A small image classifier, trained from scratch.
Training: soap at rate 0.002, 8000 steps, batches of 384, held-out accuracy 94%.
Rows from block 10 of a small image classifier, named by matrix and row number. Rows with one number within an expert belong to one neuron, the router's apart. Each number is 200 + 20 x the weight over its row's rms, rounded and kept within 0 to 999. All counts start at 0. After the name is the row's rms in percent of the matrix's.
Before each expert's rows are labels from the 100 images, of 14848, where the router gives the expert most weight on average: "top examples" is what is common among them. Only what is clearly more common there than usual is listed. The data: retinal OCT scans (Kermany 2017). In brackets: how many of the 100.
# router: router (model.blocks.10.mlp.router.weight, 4x256, trained with AdamW), inputs 128-255
# up: expert up (model.blocks.10.mlp.up, 4x128x256), inputs 128-255
# down: expert down (model.blocks.10.mlp.down, 4x256x128, transposed), outputs 128-255

# expert 1
top examples: finding: normal (98)
router.1,095,181,227,200,194,190,218,219,169,190,197,172,206,227,229,196,206,192,187,188,175,194,185,183,189,177,203,215,226,189,169,205,237,197,197,179,189,214,191,215,197,182,173,196,172,220,225,206,211,201,179,205,197,173,193,181,220,168,168,219,209,207,204,201,203,243,218,200,209,215,212,190,213,200,173,199,210,201,200,179,191,154,179,205,215,195,201,212,204,209,227,205,222,197,204,210,207,184,210,184,184,219,207,208,220,136,209,173,194,208,214,186,186,194,199,201,182,208,223,236,219,218,218,200,220,219,173,165,184
up.0,101,187,225,177,210,224,220,209,176,195,210,163,192,211,191,190,213,196,176,190,206,202,176,221,174,183,182,199,200,166,164,186,198,220,237,213,204,230,231,198,200,225,196,191,208,214,217,186,212,220,210,199,212,202,198,207,201,192,210,229,207,196,208,199,168,171,209,238,220,199,182,211,209,227,204,190,185,224,204,196,204,214,199,199,188,198,193,198,213,210,198,232,200,210,180,212,187,177,194,228,161,212,216,219,140,228,174,216,218,223,194,199,238,183,157,186,202,221,171,177,187,209,271,195,199,225,199,166,224
down.0,079,183,215,200,205,203,175,192,187,222,195,178,181,205,179,189,193,208,202,150,162,247,199,174,198,211,195,151,173,197,193,220,196,209,203,211,180,189,208,203,204,189,260,188,241,206,210,213,184,182,244,193,178,179,198,205,179,235,180,158,194,196,179,188,227,199,186,184,202,212,191,203,216,207,202,196,211,190,207,186,227,205,211,207,194,195,195,186,225,220,190,191,205,171,230,199,203,209,200,200,239,167,196,163,220,194,208,212,204,227,190,208,207,182,216,200,217,216,184,197,209,171,194,204,229,158,214,195,210
up.1,097,220,196,241,190,218,217,198,216,212,228,161,192,137,213,204,188,212,196,199,194,227,223,209,176,195,195,196,192,178,198,189,187,204,239,185,185,213,232,194,171,206,203,198,219,205,151,192,182,186,199,178,204,189,207,210,193,189,200,212,194,234,241,218,186,170,209,190,213,199,232,202,170,182,201,189,197,205,206,214,215,194,222,193,200,210,154,235,204,208,184,204,202,242,207,195,195,202,192,183,181,214,178,227,210,210,180,182,202,210,190,222,219,176,222,227,176,198,178,213,142,207,206,174,198,208,227,176,243
down.1,084,230,178,215,239,172,228,190,222,208,184,247,169,214,161,185,191,196,183,222,239,209,204,206,241,213,194,232,198,199,208,197,222,218,192,170,202,178,193,212,196,199,190,221,175,250,184,219,187,215,224,194,215,180,231,194,191,200,211,201,202,252,202,215,162,201,197,175,197,203,210,202,186,196,226,184,228,217,161,198,212,198,218,185,188,193,202,177,160,204,217,143,213,190,196,182,217,196,218,152,196,217,200,210,235,177,215,191,189,203,166,209,162,192,204,196,213,183,182,240,185,169,219,174,224,234,211,224,209
up.2,089,199,193,217,214,196,200,202,210,216,196,187,198,183,153,195,223,234,243,186,198,221,175,221,197,230,219,185,184,160,199,196,196,193,215,223,198,237,228,197,178,183,212,221,231,194,193,181,187,204,198,203,185,183,219,209,195,171,192,226,189,199,210,168,174,203,188,193,164,201,192,176,203,209,207,195,218,187,186,223,188,189,163,201,170,222,220,207,217,212,188,207,183,215,215,189,228,173,224,225,188,189,204,186,195,209,149,238,196,176,203,190,220,179,187,189,189,173,206,208,176,208,204,162,214,178,208,198,223
down.2,073,210,204,187,188,187,196,168,210,212,183,192,226,205,179,221,187,180,200,218,234,196,194,220,182,236,197,181,189,190,192,181,206,163,174,221,183,211,192,193,235,238,171,196,158,221,199,225,232,217,201,200,192,198,227,187,228,180,208,201,216,225,207,198,212,211,221,235,204,209,200,191,157,188,186,203,176,230,201,232,177,203,192,222,186,194,220,158,204,188,216,200,186,221,209,177,196,262,227,224,188,209,220,200,183,202,160,180,210,201,193,190,202,247,211,183,202,176,206,185,192,189,198,153,199,206,195,211,197
up.3,087,188,214,199,207,234,164,194,239,186,216,203,165,200,203,192,181,223,226,205,171,171,194,228,204,188,185,183,191,209,213,178,166,189,196,236,226,209,225,206,185,218,213,183,227,175,223,221,178,179,217,177,192,179,216,185,160,189,174,193,194,152,218,197,188,169,206,187,164,188,176,226,206,202,212,230,193,239,203,179,230,213,212,221,202,187,189,183,185,200,213,164,208,194,188,189,191,208,188,249,214,188,184,204,197,198,219,239,209,211,188,224,195,181,208,181,211,192,203,193,216,197,203,205,196,195,228,248,218
down.3,063,196,201,196,197,186,191,212,184,194,231,254,224,200,198,216,183,161,214,191,177,204,162,224,208,195,223,221,192,198,186,212,193,206,172,200,192,189,177,239,200,156,165,199,184,196,191,174,211,172,234,221,188,213,183,188,182,158,187,212,202,213,221,207,228,197,179,199,200,226,199,209,192,245,202,217,206,202,210,221,200,160,198,171,190,173,212,206,158,218,219,201,201,211,173,195,209,221,182,217,190,189,183,203,198,221,208,204,201,200,182,221,213,197,191,214,194,181,196,217,219,209,238,213,217,203,213,183,176
up.4,112,195,206,214,211,208,188,197,206,135,226,183,199,197,183,221,190,175,213,209,169,146,225,231,222,186,221,219,202,208,219,217,232,229,212,194,196,195,212,193,156,177,214,185,214,163,212,197,177,201,205,205,229,203,216,202,178,210,220,213,210,193,168,191,202,187,182,197,173,192,177,215,246,219,184,204,220,199,210,186,207,188,172,244,173,202,194,172,185,184,179,190,200,188,186,211,178,166,190,209,144,195,199,187,197,199,253,189,204,191,204,230,174,184,187,215,184,201,182,180,246,214,226,186,243,202,189,191,170
down.4,115,179,176,222,169,205,216,226,197,197,198,192,216,196,224,197,178,203,196,213,211,226,198,160,232,208,241,219,202,216,219,215,218,225,191,203,218,206,207,196,162,174,183,190,198,216,189,189,175,201,191,221,200,198,177,188,199,180,185,199,180,239,204,227,210,184,213,167,175,212,176,208,203,194,208,209,209,183,206,195,197,187,182,191,186,209,201,227,168,188,207,150,187,201,208,199,239,199,193,183,175,209,173,191,230,214,192,167,175,179,174,216,188,195,171,238,188,207,223,238,201,189,192,192,218,229,193,223,199
up.5,115,215,220,225,182,202,243,204,238,178,208,194,169,194,214,169,186,211,210,147,192,232,196,209,202,215,200,153,184,175,180,242,202,218,221,185,186,187,185,181,216,191,182,230,201,210,185,208,183,215,244,231,234,183,229,186,188,202,194,180,169,196,221,185,180,212,174,211,198,238,191,218,196,199,171,188,201,192,206,203,222,190,213,174,217,183,218,212,165,195,232,180,240,195,208,219,170,193,209,190,221,202,237,204,210,208,188,204,189,191,136,233,160,194,227,228,214,219,189,216,189,200,220,199,172,171,225,213,210
down.5,112,203,175,158,215,193,173,187,197,204,155,217,189,208,178,197,225,209,175,180,229,214,215,194,198,207,214,171,192,199,183,191,201,191,177,180,198,217,173,226,244,180,205,192,161,218,237,210,226,214,218,222,164,230,231,217,200,228,235,188,194,196,200,190,181,193,165,200,220,203,208,207,221,169,203,176,199,209,197,189,220,215,235,189,211,183,214,175,195,217,183,185,208,184,213,170,173,217,195,178,221,185,203,170,200,203,212,202,177,240,181,185,189,221,218,223,223,188,216,178,201,172,203,237,163,161,211,206,191
up.6,128,201,195,208,194,206,178,160,201,230,217,232,209,189,181,167,189,202,208,213,218,210,190,207,223,206,187,192,208,205,207,222,189,206,164,196,193,223,191,211,213,170,211,231,209,217,184,192,195,213,198,202,177,188,220,196,205,191,215,221,196,190,162,204,215,174,166,174,190,227,203,200,179,224,174,207,208,203,223,182,180,193,184,199,170,201,214,194,177,227,202,199,198,208,222,197,211,208,218,180,190,201,215,187,188,218,243,231,223,225,196,213,171,206,166,163,199,167,195,183,236,171,197,195,182,176,209,235,232
down.6,131,190,203,208,190,191,208,204,200,203,195,228,177,215,193,160,222,190,205,210,197,184,163,179,222,199,185,195,178,222,185,196,174,207,202,215,178,152,184,204,198,204,203,196,217,212,170,222,185,209,198,173,162,200,199,181,217,181,185,202,198,212,177,207,201,194,237,184,229,214,213,163,163,225,217,220,213,237,187,210,208,172,169,178,220,226,196,217,188,198,185,209,188,220,155,174,207,206,202,211,198,201,175,209,212,199,201,202,207,239,190,209,213,175,168,154,201,241,171,196,200,199,191,208,193,200,191,215,218
up.7,095,187,212,200,151,194,174,198,216,199,225,215,201,186,203,179,176,197,219,184,210,180,195,184,238,211,241,175,184,190,230,216,189,202,183,201,212,193,228,185,161,198,210,198,219,184,162,211,206,181,201,211,195,181,171,182,210,202,202,211,172,178,194,166,210,227,204,199,180,243,195,201,205,188,196,202,156,174,227,216,202,209,213,176,202,187,182,195,233,207,191,186,176,173,206,180,175,236,254,223,209,183,197,180,187,223,201,198,211,224,193,225,213,174,180,222,207,226,196,208,255,192,180,175,210,160,227,191,218
down.7,071,232,209,196,198,217,184,214,232,241,201,190,211,188,198,183,216,200,212,238,183,179,209,210,177,223,159,203,169,205,205,188,170,178,204,199,215,223,210,175,208,240,222,200,201,197,190,183,220,185,202,186,235,199,188,205,200,235,217,176,199,183,220,187,218,231,234,192,191,197,170,184,195,221,218,192,178,155,201,202,204,212,201,220,199,196,176,207,229,165,177,215,193,206,231,227,192,229,217,221,197,223,213,123,200,182,207,211,254,177,219,193,228,216,202,196,211,192,185,199,200,208,191,195,202,173,238,237,227

# expert 3
top examples: finding: normal (79)
router.3,108,227,174,196,225,225,185,215,217,240,179,195,193,202,189,160,165,215,187,244,249,211,220,214,202,193,172,187,187,241,206,203,192,226,175,181,182,193,221,192,180,165,224,187,219,206,186,175,222,196,240,165,175,158,201,198,197,226,199,218,195,224,168,207,228,181,200,198,187,178,210,201,210,205,225,200,203,169,216,165,198,192,198,200,190,194,215,187,159,178,196,175,184,205,172,238,210,207,195,181,201,201,196,178,194,180,217,217,239,176,188,191,201,197,204,180,202,173,179,204,194,199,189,240,225,183,238,228,198
up.0,097,221,226,182,184,170,177,209,215,186,217,195,216,171,196,193,226,170,196,196,193,193,204,224,198,204,218,214,175,181,177,220,227,207,242,220,188,205,208,211,208,251,174,175,232,212,198,202,198,193,178,182,203,172,199,219,233,223,201,188,209,177,217,194,182,219,208,183,177,200,202,221,190,203,191,191,190,212,208,205,186,189,209,202,201,202,227,189,237,226,195,195,193,228,189,176,211,181,172,202,196,188,204,201,175,201,218,200,188,207,229,200,174,199,196,218,230,193,220,191,173,212,234,174,192,218,175,218,230
down.0,085,211,217,179,195,200,213,187,171,226,175,204,175,203,213,193,206,201,195,179,187,205,187,170,202,182,183,193,233,217,182,203,165,179,180,182,156,214,176,218,226,207,238,187,157,219,215,196,195,184,193,207,161,214,208,185,212,207,200,153,205,217,185,223,210,180,216,174,229,210,210,190,182,204,207,201,232,231,205,214,244,225,226,165,225,180,187,236,207,253,176,191,211,189,223,189,193,184,180,193,198,192,195,193,211,221,216,186,164,236,202,209,188,213,197,186,207,217,194,182,222,198,165,218,187,220,170,172,213
up.1,090,187,229,210,172,152,201,237,195,236,212,196,177,196,191,220,199,181,195,219,195,208,189,229,176,194,215,183,208,194,183,199,202,170,222,186,200,177,200,208,225,200,163,208,219,192,192,200,220,225,229,227,225,200,195,215,188,220,185,208,175,184,219,199,188,218,176,166,185,216,192,208,210,173,204,216,212,198,219,168,193,164,215,184,190,181,195,197,183,244,209,203,189,201,186,166,196,199,205,187,185,205,155,188,205,202,178,191,212,187,176,196,207,220,192,188,199,195,180,229,198,196,225,203,204,209,224,196,198
down.1,107,216,191,158,172,193,207,207,169,173,208,193,221,234,215,221,236,176,169,178,188,220,220,217,183,179,207,177,217,212,164,212,190,179,188,189,197,192,159,222,231,196,221,211,159,178,231,200,207,205,192,205,200,220,202,197,216,220,193,192,206,179,201,204,202,210,174,190,229,202,226,255,208,223,204,215,182,209,206,191,222,240,234,197,231,166,225,192,223,192,169,220,214,170,197,216,190,189,180,204,215,161,187,165,206,203,227,182,160,227,226,185,215,207,200,206,214,227,235,163,244,174,161,216,190,190,163,178,170
up.2,099,194,239,226,170,209,170,192,205,208,227,161,175,217,200,169,197,189,203,226,164,183,185,174,193,201,214,184,210,220,215,212,188,165,232,201,183,235,192,202,198,226,217,208,187,184,220,226,188,217,230,246,219,200,211,198,201,197,184,194,205,201,249,213,179,212,212,203,205,192,199,207,159,229,199,185,215,228,171,195,197,223,189,214,219,209,172,182,174,203,225,217,209,214,210,209,168,181,176,235,179,222,184,173,192,172,156,188,198,188,206,204,199,201,165,181,222,205,193,183,199,213,213,177,219,211,186,180,214
down.2,079,185,186,197,187,224,215,176,208,194,162,182,209,180,201,227,212,178,188,205,222,220,191,219,194,212,221,216,193,211,172,194,225,197,211,191,200,216,180,204,203,248,182,202,209,205,225,201,214,198,183,224,206,222,200,188,206,173,195,213,206,199,226,193,197,245,184,219,187,204,191,185,188,206,216,189,175,216,173,205,177,211,226,242,203,200,207,220,197,204,172,233,163,200,238,185,218,228,168,203,161,189,154,193,186,199,165,189,211,144,168,195,213,212,172,232,192,176,208,217,195,193,228,198,205,255,213,211,163
up.3,073,181,196,192,212,202,193,185,215,246,198,196,215,181,186,203,161,195,184,236,201,206,194,208,203,215,204,197,216,169,194,230,212,222,178,216,206,209,202,204,210,178,211,206,179,233,171,199,222,207,217,171,229,204,195,196,187,224,222,202,219,205,204,197,191,175,192,192,240,206,161,193,177,215,208,219,223,202,211,163,211,206,231,215,171,182,205,195,187,199,228,160,210,209,176,211,203,203,215,171,190,224,222,171,173,214,202,259,198,192,199,160,186,210,210,214,211,198,163,196,223,183,219,212,193,182,236,217,221
down.3,065,179,190,237,158,210,234,214,202,200,205,194,197,206,228,206,193,190,189,162,177,177,177,160,189,212,231,229,175,202,227,178,242,209,200,210,186,216,223,151,185,226,180,174,171,192,200,190,197,195,176,194,209,182,177,204,193,196,203,236,190,217,237,193,186,210,235,218,174,194,184,183,198,185,174,208,195,204,203,215,234,199,168,222,233,230,201,183,198,246,222,214,187,218,167,228,179,208,203,196,195,226,187,202,212,210,172,184,217,198,183,207,230,212,179,219,200,213,196,225,189,211,218,206,212,203,210,192,212
up.4,120,227,183,182,243,221,184,170,233,204,179,221,193,182,195,222,197,230,187,228,235,210,189,200,205,204,144,199,182,196,196,202,203,156,181,187,213,230,177,196,202,166,216,224,187,194,233,163,182,217,245,177,216,193,211,207,179,219,228,207,218,192,181,221,211,161,187,225,200,201,219,185,194,211,191,221,203,180,201,210,192,218,177,230,213,198,196,221,162,160,213,215,181,192,218,209,215,235,172,194,163,208,174,194,189,235,190,218,203,181,183,231,202,215,198,159,222,171,222,199,219,184,216,198,178,198,199,208,190
down.4,141,185,190,223,194,240,185,207,210,210,223,179,218,195,217,204,179,211,204,225,229,175,222,171,218,209,209,202,202,210,231,193,153,219,199,214,201,216,232,186,160,205,205,191,207,182,198,170,177,212,225,232,194,205,165,196,169,195,224,197,180,211,204,226,183,187,223,187,180,200,171,175,196,208,204,205,201,184,194,195,189,199,170,245,192,219,195,229,186,194,190,190,201,170,244,209,209,227,198,206,158,210,172,188,198,202,195,178,201,182,179,227,195,177,150,219,182,221,206,209,209,211,198,175,206,202,241,204,220
up.5,126,188,207,216,180,176,194,229,244,203,205,179,182,189,143,210,202,165,204,185,201,189,190,226,184,201,180,170,213,191,188,204,154,183,215,202,195,192,179,211,220,193,160,212,239,183,216,200,228,217,216,170,205,228,183,232,196,210,187,222,214,194,234,184,212,231,181,197,199,210,188,189,202,234,178,174,193,244,236,176,178,176,224,215,221,196,182,200,223,253,156,223,207,223,194,176,189,194,182,194,199,228,212,208,171,191,175,197,223,191,233,187,187,197,173,189,199,173,177,212,173,234,242,224,190,207,236,202,186
down.5,144,179,194,182,187,177,210,199,172,229,211,236,174,219,164,176,211,206,177,193,227,194,172,192,226,166,202,216,194,207,173,234,184,206,184,174,170,189,181,233,211,186,225,226,185,227,202,205,200,214,197,184,187,202,231,175,225,204,214,204,218,235,181,227,209,194,176,173,208,228,214,188,203,203,212,211,237,233,214,216,245,184,198,161,198,175,205,225,175,229,184,190,234,179,188,167,204,180,162,164,182,215,216,214,215,188,242,183,198,206,200,198,176,188,190,225,232,196,192,225,201,175,218,192,219,204,182,200,223
up.6,119,217,198,220,185,209,181,186,213,198,196,193,204,223,206,199,200,212,192,188,155,161,203,205,201,234,186,199,183,201,244,201,200,186,192,199,156,175,232,176,182,196,211,183,222,160,204,187,218,189,186,200,223,183,176,199,184,209,204,237,233,175,197,230,219,195,222,188,181,190,182,197,177,170,168,205,196,189,219,204,195,223,179,178,197,221,181,182,220,191,219,212,182,213,159,219,199,221,186,228,209,193,200,198,223,156,185,197,223,222,209,202,237,202,195,176,209,211,206,178,208,213,188,217,233,162,210,175,223
down.6,131,216,212,219,194,185,172,202,214,188,227,182,217,179,209,208,168,217,223,197,165,173,206,209,190,193,165,200,204,195,222,165,184,184,198,215,203,221,224,192,196,174,199,200,206,181,192,195,193,146,190,197,212,201,181,223,196,200,176,214,216,191,211,195,233,177,235,232,211,193,178,207,190,222,172,189,177,190,224,207,184,193,202,241,193,212,159,175,218,202,217,217,211,229,180,220,165,227,215,247,196,212,213,214,180,197,179,213,216,231,214,212,223,193,191,152,184,208,167,177,213,231,182,194,207,189,207,181,212
up.7,088,199,202,218,214,208,204,229,177,204,180,224,208,230,236,167,197,232,177,185,201,175,183,158,204,217,214,206,192,210,203,211,204,225,199,235,194,226,213,197,174,197,211,210,178,203,178,185,157,206,211,187,145,196,191,166,192,184,223,220,184,199,196,235,198,191,208,164,207,200,195,185,169,217,214,211,228,181,192,219,200,208,175,197,228,234,220,195,174,176,203,164,199,207,179,206,206,211,165,197,203,220,149,225,233,202,214,205,191,196,166,187,202,191,209,195,193,215,219,202,201,203,187,215,152,191,206,225,199
down.7,082,186,208,177,213,183,210,207,183,188,212,186,203,225,211,200,230,223,195,214,174,240,229,194,222,192,209,192,228,193,219,191,218,213,218,189,210,207,218,224,200,180,228,166,187,217,216,194,173,203,195,221,198,195,208,204,196,206,214,150,178,194,172,189,168,169,188,193,211,193,217,225,222,187,211,175,241,182,193,171,200,232,219,179,181,184,197,172,205,193,182,192,238,200,188,200,189,164,211,187,215,161,225,166,236,177,208,200,166,204,219,187,167,214,228,198,228,225,237,197,210,182,186,222,178,181,207,202,191

# expert 0
top examples: finding: choroidal neovascularization (99)
router.0,109,234,190,185,174,181,197,208,178,165,195,209,212,176,236,218,191,174,216,171,169,185,182,224,187,215,230,223,196,163,200,180,210,203,193,246,226,190,199,207,187,230,173,208,185,207,224,208,219,189,220,196,171,209,191,205,193,182,189,198,184,190,217,208,197,186,205,206,177,227,188,234,194,166,181,198,190,207,192,209,171,184,222,215,216,157,204,204,211,207,215,189,183,209,200,189,193,211,197,218,191,149,167,214,183,242,241,205,174,216,185,217,207,206,195,232,177,206,233,192,205,186,185,210,204,221,187,204,179
up.0,108,186,217,182,188,141,175,258,206,202,232,219,190,242,188,186,190,190,172,191,193,213,219,181,232,168,200,208,196,204,231,197,174,204,200,205,193,187,181,236,221,214,148,209,194,197,188,181,200,219,218,191,219,194,189,178,195,185,193,203,193,200,196,229,200,197,235,175,184,189,228,223,196,194,226,204,256,222,210,191,223,167,205,177,216,195,217,191,187,216,219,162,225,194,176,177,207,194,200,208,196,212,227,217,205,191,213,159,173,182,218,185,177,195,200,191,195,236,189,222,219,234,190,194,215,192,207,177,184
down.0,100,153,173,209,192,212,203,191,198,225,201,211,197,214,205,190,187,204,210,228,209,195,186,172,231,196,240,201,197,217,210,219,194,195,179,189,203,203,192,207,192,196,178,182,171,197,180,208,209,195,174,236,186,223,180,179,211,159,198,212,180,221,190,214,187,236,196,205,191,234,178,150,172,193,221,202,209,185,203,213,171,181,146,210,174,210,210,206,172,197,196,217,218,204,221,193,226,205,225,201,181,208,194,189,189,209,194,168,188,168,193,193,192,192,179,200,178,226,203,219,195,202,213,199,229,204,207,223,190
up.1,091,210,199,175,213,221,178,188,187,179,193,182,182,222,172,182,220,218,177,213,199,235,211,213,192,190,194,173,187,163,173,168,201,212,206,167,217,206,227,202,234,237,212,211,207,176,220,222,203,207,228,183,220,197,194,216,189,239,201,182,185,180,193,243,181,179,201,190,200,197,205,215,222,231,191,205,201,183,210,202,242,207,196,162,188,179,193,171,206,201,245,184,199,181,203,198,221,198,209,226,171,198,194,179,203,189,178,200,203,243,195,222,212,203,226,210,199,203,237,224,169,167,220,177,189,191,258,176,236
down.1,079,197,195,199,197,196,209,224,227,178,174,175,244,194,220,219,214,194,197,218,174,178,200,190,169,219,190,184,200,181,183,170,201,235,194,207,191,229,206,170,205,193,208,201,186,181,218,178,207,255,204,187,181,197,179,203,185,202,245,177,183,200,214,207,193,187,240,207,226,202,161,215,184,229,169,219,185,205,210,200,216,194,181,218,190,210,210,206,218,183,174,188,182,195,239,234,172,229,191,191,161,215,187,170,195,224,256,220,181,240,176,202,169,205,192,204,214,202,217,183,221,178,185,214,164,197,233,212,212
up.2,107,194,184,182,211,191,186,200,197,202,198,207,172,228,177,205,230,209,181,193,198,236,210,199,212,169,196,153,203,213,193,222,184,201,233,199,199,207,180,221,230,216,208,214,215,203,222,205,202,208,227,195,153,208,188,199,205,215,206,168,194,188,175,199,201,230,178,183,163,195,211,185,199,202,223,205,205,183,160,173,186,222,189,195,221,240,231,179,220,189,189,219,196,176,214,180,186,213,209,212,231,171,204,197,185,154,179,183,183,174,230,173,182,182,229,177,192,200,209,194,192,177,226,218,221,198,204,201,188
down.2,118,197,198,200,228,243,189,185,210,175,200,156,195,171,205,236,210,194,200,192,205,173,219,210,163,214,187,201,215,198,192,197,192,203,228,218,190,218,217,194,200,221,189,184,227,197,200,214,234,180,194,185,204,214,172,214,184,218,197,192,214,170,205,175,206,231,208,223,195,197,178,180,197,198,199,203,163,185,176,197,171,228,202,244,228,219,203,178,231,182,194,245,183,199,225,223,182,211,201,226,223,193,203,198,152,186,164,207,220,177,232,193,211,192,234,197,164,203,195,164,175,207,234,204,199,183,224,212,183
up.3,080,206,229,191,261,237,177,196,211,201,211,191,167,197,227,192,206,202,186,202,184,218,167,202,203,218,209,211,216,184,185,224,212,244,217,177,200,199,208,197,162,210,205,200,216,211,181,235,220,207,226,184,191,179,198,207,198,191,194,181,193,222,216,197,198,195,152,162,185,244,211,213,210,208,170,192,214,202,192,188,157,179,196,208,154,189,219,182,194,207,231,189,230,196,225,204,197,167,213,184,224,191,198,200,180,209,219,211,214,229,167,225,164,165,198,166,209,212,190,197,188,186,200,213,210,224,224,197,213
down.3,084,178,178,191,224,244,187,196,217,159,194,190,224,177,184,225,214,169,212,228,179,162,215,197,166,174,200,186,206,189,176,190,195,189,249,216,205,219,175,179,195,233,191,195,223,190,209,223,233,216,165,197,187,238,161,211,214,211,207,200,197,164,185,191,213,238,193,233,232,169,198,188,203,199,185,200,181,188,213,173,168,216,192,229,197,239,209,214,212,185,192,252,151,200,236,209,185,199,193,207,198,199,169,189,157,198,196,192,213,193,209,172,201,200,204,234,173,204,203,173,188,209,224,220,185,195,218,206,175
up.4,112,216,223,196,193,206,183,228,178,215,222,199,175,195,215,193,213,178,186,135,187,196,166,240,178,210,223,202,191,205,211,223,221,222,196,233,204,199,217,194,177,206,182,192,203,228,175,179,201,178,219,191,227,183,216,205,180,220,187,215,210,212,227,181,224,227,227,195,175,200,193,200,197,161,202,179,210,188,191,212,198,157,199,208,213,227,198,250,214,212,207,220,204,214,171,207,169,204,190,194,229,235,228,202,231,193,197,200,240,160,181,187,230,199,153,217,207,217,187,234,187,215,217,204,181,192,198,202,201
down.4,097,255,209,203,232,206,196,178,212,208,174,209,205,184,203,173,201,246,207,198,194,220,187,230,193,210,132,183,191,208,189,165,190,187,184,203,211,221,199,192,211,203,240,208,208,167,215,156,208,193,224,165,208,173,227,221,186,214,213,220,209,179,196,207,219,158,187,197,248,178,216,237,241,219,197,216,190,188,197,181,196,219,194,215,202,173,182,195,222,169,192,213,194,180,218,232,189,186,170,216,183,204,189,211,188,216,239,238,224,227,210,190,203,189,191,148,218,211,165,176,223,184,162,214,178,224,182,177,223
up.5,120,153,206,186,177,197,194,228,193,205,163,192,211,232,177,169,204,190,197,208,232,231,220,191,201,238,201,192,194,208,187,180,179,231,181,204,188,258,201,199,199,255,209,233,215,233,199,195,204,224,200,219,167,212,198,201,250,207,209,179,194,219,178,211,210,207,220,202,184,191,161,218,204,217,197,184,202,195,192,225,194,223,197,207,172,208,196,172,209,192,222,192,200,216,230,210,178,198,191,207,198,199,205,154,184,181,219,194,196,208,175,214,216,182,215,200,195,192,244,204,176,132,216,190,195,182,211,250,229
down.5,145,174,224,217,156,172,165,221,218,197,228,188,205,210,159,204,177,179,201,197,189,220,199,202,229,196,204,188,170,199,215,200,211,202,172,199,211,173,212,201,193,201,173,240,215,192,193,224,193,216,217,219,220,211,190,187,176,195,170,234,190,212,212,222,201,190,211,191,186,215,162,213,188,229,194,209,201,215,236,212,223,154,198,213,160,189,211,179,192,192,231,181,190,197,182,150,215,189,212,201,160,216,194,189,201,212,204,192,188,195,181,224,197,209,149,218,210,190,191,249,199,183,209,154,235,208,221,222,205
up.6,103,204,230,236,203,212,185,219,233,240,213,197,195,247,209,198,206,191,199,186,198,195,186,198,206,243,183,179,177,232,235,182,201,213,181,201,200,196,201,165,204,199,232,203,215,159,206,182,187,200,196,183,204,170,212,195,195,224,218,176,203,181,186,204,212,212,244,191,188,195,193,174,189,164,217,209,214,142,190,195,212,207,196,200,184,220,170,187,210,218,216,176,217,190,175,223,242,180,232,215,194,188,221,169,238,196,197,238,234,209,242,217,207,194,237,192,211,218,197,227,211,182,167,195,216,195,220,193,215
down.6,107,220,249,180,215,234,178,161,151,180,232,161,191,194,198,206,212,211,205,198,191,191,215,193,158,192,199,216,247,193,218,171,193,193,207,192,233,242,213,207,231,197,210,180,196,190,220,195,211,192,195,176,204,214,199,203,191,209,194,171,221,185,209,220,186,167,214,196,211,213,196,194,182,183,190,191,190,213,197,196,218,215,223,182,220,161,171,179,202,186,215,194,192,195,203,187,230,185,210,211,210,220,214,183,189,232,139,206,205,203,270,205,203,192,237,191,201,166,222,172,178,217,212,210,181,199,193,201,217
up.7,119,205,193,188,185,226,193,199,172,237,189,228,202,216,207,155,206,171,214,173,214,198,184,237,210,211,210,206,171,233,152,233,196,185,192,171,175,197,199,212,214,199,182,184,178,177,194,221,206,151,203,210,151,221,189,218,210,190,203,237,207,210,250,238,199,198,176,204,205,210,184,205,182,200,250,180,182,199,219,234,218,205,190,208,234,199,190,216,188,212,190,203,218,208,198,194,197,227,181,198,200,209,185,207,202,203,211,182,194,169,184,184,248,202,159,221,187,230,175,218,206,225,213,190,184,231,185,182,204
down.7,129,188,217,208,185,243,177,182,212,216,201,171,235,185,208,201,170,215,213,222,207,195,256,175,212,205,176,180,230,211,225,203,132,207,188,220,209,218,224,193,181,197,222,186,195,218,190,196,206,205,201,220,185,237,180,200,205,200,206,177,178,200,173,205,196,158,226,211,200,193,182,194,181,206,203,191,181,183,222,176,145,209,213,224,203,230,185,210,192,186,193,204,197,190,229,192,208,225,220,231,199,160,204,182,195,203,203,205,194,193,203,214,200,199,176,166,166,202,196,148,182,198,186,198,189,169,221,226,211